config = dict(
    train_examples=26041,
    spec_augment=True,
    num_classes=4,
    norm='batchnorm',
    stem='single',
    beta1=0.95,
    beta2=0.99,
    grad_clip=0.5,
    steps=18700,
    epochs=91.9,
    lr_schedule='linear',
    weight_decay=0.07,
)
Rows from block 12 of a small sound classifier, named by matrix and row number. Rows with one number belong to one channel. Each number is 500 + 40 x the weight over its row's rms, rounded and kept within 0 to 999. All counts start at 0. Numbers have three digits each.
After each channel's rows are labels from the 100 clips, of 14976, where the channel reaches its highest value: "responds to" is what is common among them. Only what is clearly more common there than usual is listed. The data: acted Russian speech (Dusha). In brackets: how many of the 100.
# convs0: first 3x3 conv (model.blocks.12.convs.0.weight, 144x144x3x3, each kernel summed), inputs 0-143
# convs1: second 3x3 conv (model.blocks.12.convs.1.weight, 144x144x3x3, transposed, each kernel summed), outputs 0-143

convs0.35:442528493507490558509499497542555449436486548517525559518434564477406525530525502407516505548531515458468597541505488498500489458519500466467441504545503487511557544498527526509419538481503493563574494435500556512483507495507534521485548521378540444543492509455564433511532504523582533449422500483517567480515514522472452530521567530437453457476496499519492518515534543562546446487492492545527498492490493527507530394490536508551459
convs1.35:525447493466441512522488488464436523505528493469451450462528464472522469499420516514502469443479481519475426465466508479497469420501526490472457415492431475438464449446459469456509511492468447393374473487450443427427495522441479419510487522518479463485481475477424497490464443463473479415488503512493495512512448492407527468466448508516456483493525456497472434510472483447496512446529458475460514427520485472444472511479463445446495
responds to: emotion: angry (46)

convs0.143:533440440474488564498523587539491508557522571487470513487509470442430534541463495464438499512455496490521564505470529466546483524417419445520455495544552526360535479482581534452487479523412455504480441470475553456509552534509493483457474505489493500540460458543477446504513532494544468409450487553508514495528534457469527466494529558477536555486523519507493444579516490578475524477490511507531444497501449499497492519461479432520433
convs1.143:533471491459530461467437447498496468485490500488570447455482492499511428448437517528529452440505547538472477484501506467472452478456480526467471455480491459492475444445450462542588561447473479431458447549445449525450473534542536521514507527507413478481428451475491539508460442442440479433549513498509487506360453461467557498484476439472453509437516464462477487532475539511466475459524500476529512430484510468466540502449500486467410
responds to: emotion: sad (56)

convs0.116:534422487477465489462509484553484553552518481499472524535528469507556481461534474576485441419503418556522479454454497570469486496467462458496493517497522553454496481445435469488518529566494504439491458511451440488505495466509462405510487440580400524419453501528491537538485548523445548477516476438494496496449483523558549515424463469539526509467489510439472393458482502483420567500448524480538526501538466470512497559450479508481500
convs1.116:464550449505538483536441528440446455455456543477450525550472505447476526457462566467480512503463503435554452520518490439540502571434563526549572494534555456493439536552545472459532423504520481501501541469525511522549435524546474523473547574439521448479495525550454459515491524525472519533480526423523529465501502493527463519575502510466467461561528523571564548500512454558572475476459518470448471519471553469539563471555500572501472
responds to: emotion: angry (44)

convs0.47:475449467437438518489567520487490516560500480513503501558521469502557449494525445535488402509509457550518501461440525529481503535471466437480472499554531546478452460483451490474526495575501510446499429480453469481538509447499452426512452440536441513447506495536450528484434573498483485474531493512488445492491543423570559474419470445525539490469470507443486390406494467508446543538490500511531526489539432498489522560497421470493545
convs1.47:454547457522524480526434541453483442446484538496477521541490491450471512454454561500489574499452477437555444515535498446545528559433581566540548518527551456470417556547559473463525431488531458490491537453528525523542477549535464526498525568429521438518492525533451454539499526549482527533471529450530518455523466531543458544560463517481490483536544539555541530501532429546558467462469515489470451541476539459523531472559525569495464
responds to: emotion: angry (55)

convs0.81:471517476559445546517507551589531452494553476494521550465491560457492516512535514412494473600443525519500567537440470511514518432529495471435429527476507535499570527470550528506470556470496493576566558421491549538477516485499511541482476492474558532510529488487572478477526513517590512496475525500492546507536508514471489548490567524439512492443421481512505542526536546577562471522535474492536435421496526558514485421447523504548491
convs1.81:528459505460464478515500485486430515488520472457460429463523450479509437488439523543507494416480470469490431476461521490476479395514521498501431420475457461447438465452477448480527506478440460391416459502435452436430473527440499438503486524505458459479463467505453495481457445448504487407489507485479497494485419483440525478459453483497479487509532437461464438505462511446480486438505433501474498428504488465449480516475470463458505
responds to: emotion: angry (40)

convs0.49:498551475518507590542472531553532444464492525536533572475442587484438526540536522412521501554530540455492589535529479498503465442515523466469453508512513504539567516522538539522434529501505499582582516440517532515506507509478548547492511540445540437498506489475537440488561524528590556464479483481523555496517538504479456535542553550440457466477472491496528554521544549584544470521526476526519476442512510544509505389523513497559476
convs1.49:510444491472434510501499494466422517499533497456443443484516455478519465502423515522502467434483495506476428471451532475487469425490511491473452412479462446413447451441473466459506507482453452427393487489454448442416494508428480416519499522484486473481481475489446488502460425452484466420488498506476489496506428489420535478463450487504462487490528441491460432508474496464488509438515447488471502401509490464463485522464455467454510
responds to: emotion: angry (46)

convs0.2:473522495521516562524489522537539448440492521540546563483432584481424521513501505418509500542523526443464585520525464483499474429511521432471461508540489483544560517509515538493405522483475488572566507432491542493503498510478542529470502511400542420528496495452529427505536517537578541427454506495524538498517514508461470525521544541429476456465460513514512536514532551575563454482515487526503466460506527542498508391494501483579465
convs1.2:516446495475434508514500489461446533503536500460453436478519461477535474514427536516483466431481492514488417472450525471481471444499515493498438400476457447414447465446469459466501521477451449434390480495442483434413494510445474411522503530493489472478492475480435490492463451465485464418483504505475482504525435488427535482462452499515464476494535462490456431516479486473479505431523446475475494401510495463448490521458455458450515
responds to: emotion: angry (45)

convs0.110:495506485453453482454526508488476515538486474502472462524555449526545488516501411608443452487463483498609467472483486513457471476568482466545514496576440539483450443464493504483485510507493516433538381511476517463442504494521480469586454461509475485495531526531481440560488584505412486516569486484480455474500525471514568497504477506552548478508541556425505441458540524495418476498537512485546487533542507514500480595444467470474459
convs1.110:456491444544534448514457536465490428466472530455458524550492510436422510426498545470472502515436476467539495527524458480534538531451566547518525515525499415491469570545552465462546480463550461512501524467525554513514462576522457507446559528451508464460496528567480489539508518525452512519476547459533546443529484570525500544542496507441471437523501538552505502533560468544556484453444565462468455542470551453502584434522547539517432
responds to: emotion: angry (44)

convs0.123:558504429560491572431492501535521497524560541536508552499453502443559472534491470434444521554535532582514577504463494484485488500507477480443393547496532529489510507465572497522484556407527477500558423490509522558543504492516496519519509538501498554511405435482516490552541451531490449513519488524518549453569550539485483507480549529435471505401468520483486495477541521458465484442481520494550486411502418469507506471517495544454542
convs1.123:519464492447509533469466510454450484511483472494485466444500499449484408444444482512546498491499485512447484451456472492515455452490503487434463420501414483473459421491461458446543504476479465404406452485420454466477464525480501451511507480552468472484487535449465516475458423456450482440517497480499433459467439501478523442455432477501398478466532428517460493478498490430495520480538435466445482438500478501469505495458461440455458
responds to: emotion: positive (46)

convs0.83:489482486466416433512478513502498463455547473471517544481506468480534609458481537495493532614470547467483469553522406456506531453527495453464501469541429516505492502508505494424495457491424486446511480450452556507490465467537483504431505468460436473476474461539501512530452479480455574520450424434515522489485446504486499496506499512526390479448517528524468553434475508447511424469525491604472508480462549535474504453496497472552438
convs1.83:555483561469502538517467532510488495611460557501461515540472554538514449542493489479472586454512413471494553519509489440489495541540491472501503574532470541481563483524463485523488393541494481527450514440506524524524429539461500462488480452526494497501503604493492460594500528561477564452505504520463496535533523515500488506551475556549571523503510515504601520475550480549431542586435541514465560448479442479501510462483494487504455
responds to: emotion: sad (60)

convs0.79:470548499495465539507491553540526441487463520536474552489412544501433451553529478411505530527542525429485591533522494490508456460497520479462469502513530511522551508488536509509434504474490513568579501428515530506508524507491518563533478558420525446463464465510534406467548500504622504452470485433495561482477537501480423510510525564396521514476475502488527513518510516572495471510527466509537453431497463553521545432506542455533468
convs1.79:502466501483448510510505494455448530484521491471459470474513430478519466505445501525506448430481501520467407454459493472461487420496510492458468423489474457452456455482467461466516517485469448421392489510433450427427497495446493439490501522491475471473448458496449546497463418445461456443485491513501476506487420496428554476467467444522461485485493445478433436502457490465500497434496452515468499400517478450459496500443446428458495
responds to: emotion: angry (38)

convs0.20:481558503496488556507482552547543432473464543523484570495419551503437477542524492425509540527543530429485608545525486492515471485513529483472448495527537518525552516501535529509416508470501516576579483435510538512504516512501513556529493555410529435471466469500539419489553502518607517450485472449514573498492535505483443506513527573406525511485486497493519530523524527580531466513530473530550471457510491540525545436514536464543452
convs1.20:503460490493437507500506493458446534496515509478437467485514425470509467508446502516493449438467496524470411462459505473462477424498512483466459423497458453440462467477474459460505508484468444433389488504440438433432501497441482430503499525486468469469456465497443527493466428463462464442488488512487474505491421497415548476463466462518462488495494447472430423505454485454484511429498459500463496407531473455463487509451443435449503
responds to: emotion: angry (44)

convs0.25:472530488531525536534506521533520461424492508513543572475392568480441536529492488429525502553518521441493589498540488472474504449539540445492434491560488449552532526498528545484405546492496492545565524426496529499531519514472534512468509485433530427521489499438520436496542515530561553438467494489552536502527517503464449534515535555431487476470491506491501527521543558582568479500523476554508493499494530551502508395508501509587433
convs1.25:523462493470430508519504488466436531499536500464439431480513460466524488529444540527510477431468511504486432476442512490506463440518525471479436410491433443420456462452470469464490501480460442448382480496452451453408482487439476403519503531501503485480491487482425495481476429464478484422473507498461478503537446482433541493472446487510466474510513453501456435515505478464492512413522450468479494394511494483471494523468467474448531
responds to: emotion: angry (39)

convs0.121:508412494495556495476440573533510578514448553551511505441543487478484552526520506472521529580482513520438569519577465474543548550530474453558515457552523477439599459548490477496522547526505463529468524461495542485487487507500482502548481544479468508580467432559478487568448410542535504501487499490495539458463577542421508460501525545552468509503539451515502523561457479485532561404481492531516483523447473479446488476468496523563479
convs1.121:504463526495451521475459458496478405453411516454475494457484498489466438497464506520500425507480466484427457469495449491471458473504472545429447403481498425460481489519476455480503553450494503444464556498489527548457528497527509434519564511493420531458437489479462547511482441472411452463499529516467458492454442453450542473520433477495457478478500503443428516452477560515488509466485445480484543438530447434460544465489460467441437
responds to: emotion: sad (61)

convs0.18:480490506468467474428470578498467491516475474539476497535433539434495538494483516529517534535443490458427540519466503475517439459557442420501509509567523502455520461518461492444389465471503465544453532479477557538496467496536582514499384485483513469503517444530508478500521497463592483458510405459482520540531474514537488502495591585510471514527544483461477481499457502536492490602495507504492547540568497590555506499528558502493459
convs1.18:521464507463484474503491489479487472471475449507560477420477434472515387513425437546529463458490470529423441466461490447454503446526473505487470468490481445502471403526475473486556510440493498429462496538439482491454483509450515445494490471530462513468445445509497556453485429478436469425519477501438459503437470524462587505471495421514534500489467439451439501466479474476503463459507477515490522455533484467399499467459473415516472
responds to: emotion: sad (78)

convs0.3:457484457450447467485521449539486525542575425531492526549500427577549495494526465582489434557449490547563515479460488524495512543474498466499451531518493515493492424502484484487490518554491523484454434527463513497493493477547421464526444437509494531459438561535479550469501611543448461499542432498502446464447480443547562460494444460517500433422466552458517425437521472508450499486461491544548501498543498518512480535451444499468510
convs1.3:469524483483530419511444506377464457453452530471423501561456503479480470497473550466467504469434472468524456494506513394528464568463531557537532506509516472474431481540536458449506434454515484529499521446568475530535486548531439527490518525474516430446476530553456428472486554516437547523474530426509481442536483518575487519574464458492437517535524539524531537496518495557513494488420511494468464506479511440538527442508461542492466
responds to: emotion: angry (43)

convs0.122:467562524498503554501483546529541433450452554519487551497412545507455464541524494415508541526556537424471603548530486487521482486506526480473462525517529512526547515496534534511418513455516511568576479436508528517512511512492517555530488546406523426474468469496537402489557500518601514453481476450513569493495532508480442497517525571391512509495502484491519529530530519572518467510535463530539467476495499536516543429521543474537460
convs1.122:503461488494436512491511484465453540490516502482432478495519425475510481519450506519489451447464508533475412458461513480464472414499517476473456412495458452444464473482474464458496507489465444444382497508439432437438506493447476421505497527478466476469460465500440532485471426469466462444485485506481465507495428500412542481461469462519466492492488462467427418509455496455492518437501460501463495412538469459461485515454430439448511
responds to: emotion: angry (39)

convs0.67:479578531441522520521531447456514506537514577537457472542518494559513489495459439542458445573511503563545534525511489492519447506578507524407491531463477530505449461487536503522461520560553514485489450485512516490445489476528438509524500471500514501451437435512467508487486621516445488552562496430552427468525483550547476515482464466470475423462488505422455473413510498494426454538529460448552487475548419461542476518488465485535496
convs1.67:467544508534571482501463535492496474482466506458467478518474501436466483427458516510437541520409465495544527524467475468574464551511492576489505565488535496452498607506525475501442482458528521509525506454543528550505436534504505552460559518524539484510465588462518492485536527473425483498480536452559542454534485611538536530493506440488464459551513534522429491482568459464472505460475546403529465530500477489510545422465584511453477
responds to: emotion: positive (45)

convs0.12:485549467518474593506509509553536464474522527537494554474451561478433485552523530425487508558540525451506620535513502513518451446504518502453442504511535505521547508504542513506416520479474499584563476417510551528507514516491553534523520539388539455532485429456556432509551488517601525471479522486512561476504527526465440516518558568435502487445505496509518517506546543566501463518534495530538472450496497550552505451492532503536463
convs1.12:519441488470436502504488485462437519481515494457470448462524458466520457497433499519524463417486488513488425464475518472476480423489508502482478410487457475432463452448476469470522505477469444395390468503438455438429489513447484418508513522508463473481460483482448501501468431450471464427491495513482494509487415488436530466458457493520465490492519421481449434514473502454501511442513442493465497402508491461441490508464450440460501
responds to: emotion: angry (46)

convs0.96:541484426467502493454439513546473513513575492469521479529550450511526486485521521513518539452532558466502473537540471537552478431417575505484487526493386537464528503508563467521502452499448535519544471522477459544529511472473476535486507568445505526539551403460412489486519486571547490550548555498508504534447427473475430529447433521551522481485413494453511496439531484465445473516529541507442508457438468485552471459528443486485456
convs1.96:409452440506481553472487501455543512455502550445573470470444443446531563517476485538486528545548531456421490458483530527559515461522560426450466501488538504447457497503500489468524542493453450522454470486405502455493524442427505509435536511440513499539503503493488482575530457540539550487461459462528490525539454550513536528534489523620471483471501466582483474489539499438516495468538486551437549424471514483446497533508485557461488
responds to: emotion: positive (43)

convs0.43:523374522498491471533483483539480481500612495496520524541513452478544484488501492534481438524533439511519484482503408518508507502462483443465447524473445500498450405487481488500506459423546487458477502553483500520510450451555478459481511540557420520437442489497443528543456522537365535510517531500513456545441478439476527524496436438529442432451446509483440452450517535507492494472470486494466563497512447443525507479498445509476535
convs1.43:471559474507574475562484496430520439530500567504470450553480549542513505489513547465463582453517478506567520498521532449589485565489492567574495503503542513495526524537553476466523417503535515535519530477543430579541477545520468538517492524535534458500485514508462437513477550571488546508502511534498506511516517515577424504574510554483526527537547511591597562443557443571544514518472546474507508498466540516496514520521556540531484
responds to: emotion: angry (38)