From a checkpoint of a small sound classifier.
Model: 7.01M parameters, arch resnet, depths [4, 9, 4], widths [96, 144, 208].
Training: nadamw at rate 0.0042, 18700 steps, held-out accuracy 73%.
Data: trained on acted Russian speech (Dusha), 91.9 epochs.
Rows from block 9, named by matrix and row number. Rows with one number belong to one channel. Each number is 500 + 40 x the weight over its row's rms, rounded and kept within 0 to 999. All counts start at 0. Numbers have three digits each. After the name is the row's rms in percent of the matrix's.
# convs0: first 3x3 conv (model.blocks.9.convs.0.weight, 144x144x3x3), inputs 98-104, a 3x3 kernel for each
# convs1: second 3x3 conv (model.blocks.9.convs.1.weight, 144x144x3x3, transposed), outputs 98-104, a 3x3 kernel for each
convs0.70 102:455444511484524506458500459524587490465482465548500570467535445462494534545508515439517529523535455545454511454535539455531492465545480467496516517508477493526488465468486412490509497523520
convs1.70 105:475543489469525486483455514508452489510568445527425469569451569507543463539465489537464505502502554502544489496504508499484502583532548498494519512563560482546536447491465512522427522517480
convs0.71 104:548517499452431448454478526471513570400470568538561557561544537447525587441496511474550496476508494539562552510455522488463467524477485450534507474451491460413439482527534508601511573555462
convs1.71 098:437417486482531534451516477378507530489483508523485504462448383519496482505501465525532514527533552482470526523500472464471466548506483505469448516487452540527454546498405517489432493468470
convs0.72 104:517453498484510521416478485427431479432500471475477461511556530502515479504512549404522447523476490507538464504501536494510481468490480430497522491465468459425435473499521553507444535494493
convs1.72 098:491449383448508496475520474440396424479510507482481484473442441492446438524475462565519483639522524499531493527509492483511474556468436536496495509430458567477421544499500482427399465524503
convs0.73 103:525467490512482518436477436420492448419478501441484461523555495492455497514492512402504478483527472475560558524498545509488504500470465443457507506477429462456469546548504582490447557507519
convs1.73 093:481491472487534516495530512456404445459487499469511518470425454481450442471483515555489501538527511502530518506505536482471494553490423520531541534476453530509470519475500473425446438482513
convs0.74 103:554491418503480503493437485472538543415480536415504485520566463457505494486522512469399458524466443473596540527457471495448448511501431470484465474479475445404442498538475523549471532523461
convs1.74 095:513446513478469519456528541402410472481440510515426472524465427492523475514495491535520536535548507523498516494472461513458496517501458497449465509479466540508441535474466488497433482465493
convs0.75 103:488514545503570477504587491536506440548473490560585474476506514515510552516506452442555471562463391520481440459502539501529537478497507518541588446493525480507476406458467556502479539458512
convs1.75 108:505468506550547447535551490509461476541544545498488464446528556527556525565512445491533514494538544423454461439471523418438423438422528502493511470485479519529522522489503488555466517469419
convs0.76 103:514558510588473487550514460514508465498481462557484457458458567471506462516539545505482569505551513545559500493502529467532460455575490375519516453514507452486508484486463523454483524531481
convs1.76 117:554512481555449484434434537471472554493520503560454548503462506498511432516502548463527461494364493412443521468486512509542543476559524534559468542515504527460419492492508530470499515572518
convs0.77 103:555483504565453445445409481473492504419530539458490426526559543510512480478456520482550442542481471562566547491454472510487435515464423412489481502455451507447417480545511547564413537537509
convs1.77 097:480405476522524572520509490400421501501516467499443476485396416496453460479447456497481506571540524475529525504477535489451484525479479504484431540453473554483472594561493486455473499525460
convs0.78 102:541551417583522448503466431537582484602503465588520516460488542481548509450467489462480501564431494520503444486519493452489545477556532538487503527508427542498511488464538519511496461554464
convs1.78 106:515464524482480449480566542530438488596541558492482497487496543493528471553535563522500472510494510436567486537539454523406459507494544446498448439468433513524548441474507433511477505534459
convs0.79 104:527436445420461490540476421484466451472447493522581527533561528518538522488497470537561494508466463525456482464533443464497450441492560474509493476509532487501514503455474473499501482493499
convs1.79 109:511392480492590523505529523480593508450472491463477500545455454510523486504502507468469464483514511446543485505493434490543494505521466535453424525536482512480522531519487464527474521469517
convs0.80 104:447475491492529488486563463480490520510490592498534533466494530568522560473470501530554531496541505467496473520533528506560505408515393422491489507497487483504489510485499502505419493497492
convs1.80 116:506568517500556552482447456491538495515465496457515467483502511467452491463461447531545533491507466457458502517554532448506526444548543462532530489541486473547589476489503470475506529546529
convs0.81 082:429480478469568496575542490514491503561523486563496440448465491478468489518532491505465449537486505504491505475515531521541542564567562540507497539537526554534539493475543469476563469470533
convs1.81 068:513530526509526533492502494500483487492496490486509503476491493531524510535544539496517457466453420365387387487512525453516535453509527524515540475531597495508551480475490525522484497500503
convs0.82 103:526488568538512541432472491515467475468495468555466508525522502499551414485469391507467442537480458499522494559488528554563547487539571528536532500539595435475563487462495548481499483425391
convs1.82 101:484513452457524533491508564544482486555516527473555510514481521475474504556500451474529472484523467480520412471456456484509444417463517487450441511474500490447528495473412530522506517509469
convs0.83 104:537502526546454507442459492451518560403457570461479474492538540454481493440472502454467420474528501490578541489475504504510450521484467457513463458419465461377468470521542538540453522508464
convs1.83 101:457444416466477487466512462384414452489493487520470500485456416484532453507479487515512540564572540530493495516522483485459452510469458496494488480451504560512445534530445515467459523488453
convs0.84 102:488514463585576511603523473512554487436591484546540536526434471503483509510558510505470438430461509478411443490493515507454496497506531527546506488494502495477516408538449442509538478502552
convs1.84 108:526459475529516523518479401521538548451535509474485513462461530518427509512545569555474469492567477470361439513458475443460545448461559456468490488471553467437559415435525524513529475522500
convs0.85 104:430506496565434419571561554525540497454560472467472500557587642419508486450492509483496491522476405467529486516483461501563496483515464412510470421472450489512537424505506525496479447547460
convs1.85 114:539465454472557556465470426490433472492525518447468449484482516499530433487520514527543580524581566516494559585461441527520517543483521546582489479429545512487449557522517573470539490522484
convs0.86 103:536557578497458483439485461482477412434511512492542464509537529557526480462484444519453492478405577501538436559528505484502398504465497492464490477521493485454489413502451435460424522493519
convs1.86 107:464411453473449496505531478502415493576504500467490478495479477515481494501473458533523465518497510473497471496460520493490475510506559457499525483449427546510499488533484438443492442513497
convs0.87 104:541484490500485491415530426442491542369434534357467565487521464437485500455512574422450422488514499502570481559490495488474456536484447476505462457441451490433437485416493451533442529488503
convs1.87 099:488489483456491511442507473455422473432486482536480490511445447476498421476459493525502530548522558546533523475486504496465471533485457488450488495467472533495433518431436512437401473435459
convs0.88 103:528515460446450357614486484560499482518519552515568454492457536500522569454569494555554518573526594587517445555495516461512487474496507472491545396537503426474528488468526490503562431513492
convs1.88 110:561452587525578559451493514594451493508437464483594491488451470523494529489500486437504503449531534435527427538495490522460427509550592533448566438461512507437540525427455534541550474470459
convs0.89 104:452507514485523512428495453489482527415438522436484524487519474464532483497556558383432474520484511569618548524481549484471492507468469441490464462478472480410444474545475496564465530489531
convs1.89 098:480458464467526503462477477463440446440463446519496503460417397482497417492454499581487499619463514558513503468507541478503492550482424501427520518457439555516482514470496506451440494461453
convs0.90 103:544525483561527541546542544520542502503479493555504478490507507491492490476513441523435497521497516511526518530544551513516519463541582520490498502519530513492555507502546578516557485472484
convs1.90 099:518499499476522495482502584525460487494494512475533533531518521464589532539526468503492455534522478439479425488499504452424465456524595493498486520506518490462420521494522489526521549501447
convs0.91 103:520536521501473503461506497451454471458505506473484427476561562500481454535518508429480462492483498506570591533455522478442454475440455457523456506511412502453436438545487509521450492530513
convs1.91 095:469437422492509530541535464461410444455449490508509489430435405478467452492484489590480485614484501540501527521525559465498501566471400531440492531457421561503452548501473478432440489514486
convs0.92 105:556492493481489480464462458475494541451477566427515550540532543458468543419500503391518565482528501557613545545508514522507458556498456462524482483494452487426426482507520472617482527520498
convs1.92 101:462506489419505509444463445434483549476493489517497478489453363501488440478461471558472510523505499514459454467511502506497495540504481533404451503502460552516465509471436528511454502473433
convs0.93 103:389404496516516555534533476513451506443504514564510502492475488483458439590576552480511491484448450544490542446480556494485497502526555503488521522561501419450483466457479568514546569514511
convs1.93 106:514513439531535498551525394503540511479532514445493492416465501599495477454556531527503522446468461513465399509478462322465446546499522471441455507497484484479517463509507531531472412518477
convs0.94 104:530486549424478494474503535493487472410466522503510481519585521477513587509520458472503557550479495456540460529523509489489430509509485500522518471541506436443420482480499467551512456515425
convs1.94 103:411367487431538524517500490433498491507504474521443453530444453525471519516490447533517468559518526474449473516479460476453510544487495503407456535442471559532496572525490478473489514474417
convs0.95 103:491552504549433511488507394506527461471479486468516487531488566404489478504526461491492467552469506492560466476479524453453430502487501436436439479463536537516518575532543551481470571513421
convs1.95 114:442408444476494509536502469470473498544490481527493456497410454498505432469460460499424428584480528451547525564494559541469482529514492440448550498520463493478531532441491478427512422500431
convs0.96 104:432451476466461533528479465549517458453524457508530514577487475408538513505539520503491405511455528463476477504430481583462475556545510531498490501451463492500536415485463500494602514535571
convs1.96 105:484454484505518516551430404514508525443486473475514506512508491496397467506494527570550473548541530514398449441477436450468510478424517517508544490491520402465513519470486510544528504502480
convs0.97 103:499452597432447446470456484514464444518484542484540444482448483530484492496458496500518469480445533513469514478599569432488491531547547494480481474473487447475479482495485501469526487468441
convs1.97 101:504513520427509506466497528536455432497513523499514479527510545509535549460509499486473492450407493428461425567552551500508489569579482475533526500549522463524540466526523499494512499543521
convs0.98 102:521528591546484538453509484506477536523507494643588515398448498452513526525460540467458502545484565586501571541533515532504522448548569516568523477551446515535450529489598498557533443553456
convs1.98 103:436477481483522438527564427503489513565543522483535480464501563465543455530510528508490461530485526516478442516479526517401503407502448486553468466439409480522449472515561530549549530502406
convs0.99 065:479499481522538467614518474495496465529487464540526491437457499438463515517571490526478438585515538551507529501482518559533538578515508562497478555508509574515508443437529471478550496479487
convs1.99 055:496539531500541560483482485458487493483515454478508476492519510530515491510529515495505431479493430398390397510528527471500488449463469494518557479534568483510542453510513498521502479484504
convs0.100 102:495527526478458523472523484477490490460462447510429446478531535492502505493461542543543502529526589468473486433517548492506487509527557506534542495471472522513508528546499514498451489452422
convs1.100 104:470530494482504470486500485513476522525534507553502493495522528474516539477512511464512451460528479457458479556551552516605566521600498487535596441562566462468501489548498517483499525554500
convs0.101 103:457475528487553484482488441447505499424440508441463454514521538477492469486603495414477423474501516479562508479477497487491468502444436478551442414466482458431462483561483535522414599498439
convs1.101 098:498446423425488472470482461498359401449458491506458501499481476478487467478460504595482487617519555552523452510523505475480438539458428507495482459424410555500483539519517453411419497514506
convs0.102 104:481455488455465490427463425445485527376421512420524537519537513437463519502532517440443457431482467514554515564512517524486468547482456434496464459454432492432422498496513478520460542531529
convs1.102 095:498457486465483510441473468402394487401465472518488500485416384503484467498478510567497534553519549554510509465515498492505483552494451511461526505490458538524453524438451495449411486479471
convs0.103 036:423464463462451513542531524563492526527479459516500502454509531453494549524512535585486478576502508537484493483572508527576509536540495450460471472472509540516497485481499435514574443547564
convs1.103 030:509565537543545542470495488490566492448515453489481543526502484480486453454468489506481432498448479434432458492508511528510558508543567490499595427488569483514551471503515524537508508546509
convs0.104 019:435443535492486532529478503484471462588514471549542508459469507542515539566546521510463508469480547517505534529534506567518479575508505522517513532496478538514485455480527491532581488505544
convs1.104 016:507503534488503496488473485480506499511517491445475477499489476526473447503478475481494435481465418415385427547525525444497504443446505480480553471500552477501541465481497506498507493503496
convs0.105 104:479443557545555455506569479547494498504533498445493472553522433525536543474518500471477518511487498530496526508499481461505435501533493502467515476483487510541528513534475481517563556525452
convs1.105 108:470511484470546543512469507532513445501490498483484490495524532544516566477497490499416488479457486561430443462521554496575531577538565481525521493550591525469507457451466517521528470515464
convs0.106 105:564495473529452497450481452444511516427418485437474483508552519482483491466539554462438426497466488524583520501453516504480460523472454412495490456427472459380440507511499541537437535506505
convs1.106 094:501435502486470544469508489395384453441479501529452481496438382491479479503482501504482514557548537536504511498492506499494489513467453515462516493494482555510467523484462476437438518494467
convs0.107 104:456486459565500579535490481499490504525551505462453433519448509468533518515440516566460561521527494574574603467525457464555511462538511463486506458497465504543523494503567485485482516450461
convs1.107 113:469502528534496499499529490483486468479499470480507537505472508531573465557508516476490485521449484441494537508526496601545571508580524513522522463530582520490489488547474499535495501483470
convs0.108 102:496422498560503539566570479454501531474530498500554491538395406499521542485533557553436510473521549500482468478507475545533532563582507445484491493474477508523449472585527525505597555488481
convs1.108 101:554492457470517590525484426487498546433535499482473557499527539468451518486526517545490579469545537445469451485445491438484571460495574493500522528484563411421500492503513503534539470563471
convs0.109 103:488482492506516499494494508538449495528513501519546521466468476476506434533554589519444529550515484587463445479505524502463507551532505531510505506513484505562515509508502479595468551552531
convs1.109 105:457491475485467418541549465457479490512505547419495498456513551493472434512505533505515527517549520514489428570387435373440437454417408524466468470436486464482508518525548494515486456429443
convs0.110 104:561549527478418463435457468486491529415443496406508483536589546455496462462506502491521438455511475519547549557500522496504439518450487495524495454392458433362437472483532513573438554543452
convs1.110 103:462449404470487472461547471425441499470508523527501493455451406498528467490480491531543521581569536514498497517491490483472479551489487507465480489450467566491425526517369509479457471478447
convs0.111 103:490551466586535502504498495501455509522537490560553508450464534449447456543552518488490551591527484589463457476486523522493521474509509504520554499513499512540509469469537531561512523515501
convs1.111 096:420504480461482440542552464509453519477498531496470483383485563460493439504471447463509489493500561477520405483493485402427441450410507524522439508503471519479510516512509518519494481480396
convs0.112 103:470459553517526452518558582537442521456449398554492470578534489517556527504497532474471539431548502502504509499479494472404402548488442435521559544570494515484517508503451459512484495511471
convs1.112 108:482425509464507493501533472487432462483452403499503382477489486547480488469497492495455529452459467516535580513495468468492418500478486485555575487501549529511576534548525458506507485460466
convs0.113 038:372461517521589542590590496487448457514460520508488481403416484470467528546534529504471514517493501560552539494551534521524525500533508466492523516487426528508468417418521463497584478501479
convs1.113 031:538564548479552536497529514548558519473534553424506571493499497509514478463499484545439400436423442399410403537550525485519511506590564474545563481554593402434534450497545529542516580551503
convs0.114 100:503514476548522482509500456493453457544514526532498524500513556436515531505530510421525479472516522464526489486452464560491533555530485551495496527472512508529471503490549533518585502565555
convs1.114 093:463470531481489533494463506486473475495497474523512497524514505495482484513531504510512453549474477436411432517521546428452504435458500448496515504497523498511547465486501512469499483479530
convs0.115 102:465518488462493564526517517505485483476516483562524529481460466444483560514548501416524551469547576448525483456472543529517484523524517546478530497504563470488478477438470589486554566510488
convs1.115 103:539505478519490484579487436538498563478465539487503517496515515547442523482474587517525512471524528518437379530464472399475424455441500514409527523538475469451549494466531552493478449452441
convs0.116 103:567496445520532484459559470452494497421564516497512548443487525417498525514490615522536475526496527525538462526528459473499523453474548463489442445494459428481531505552473456559485453485560
convs1.116 114:535551453471555471448603526532476560414497477493520505447472533463526434438498474480559513519502499462537523527500517518449490525497482507429465578499478583509495422478478488503453470518489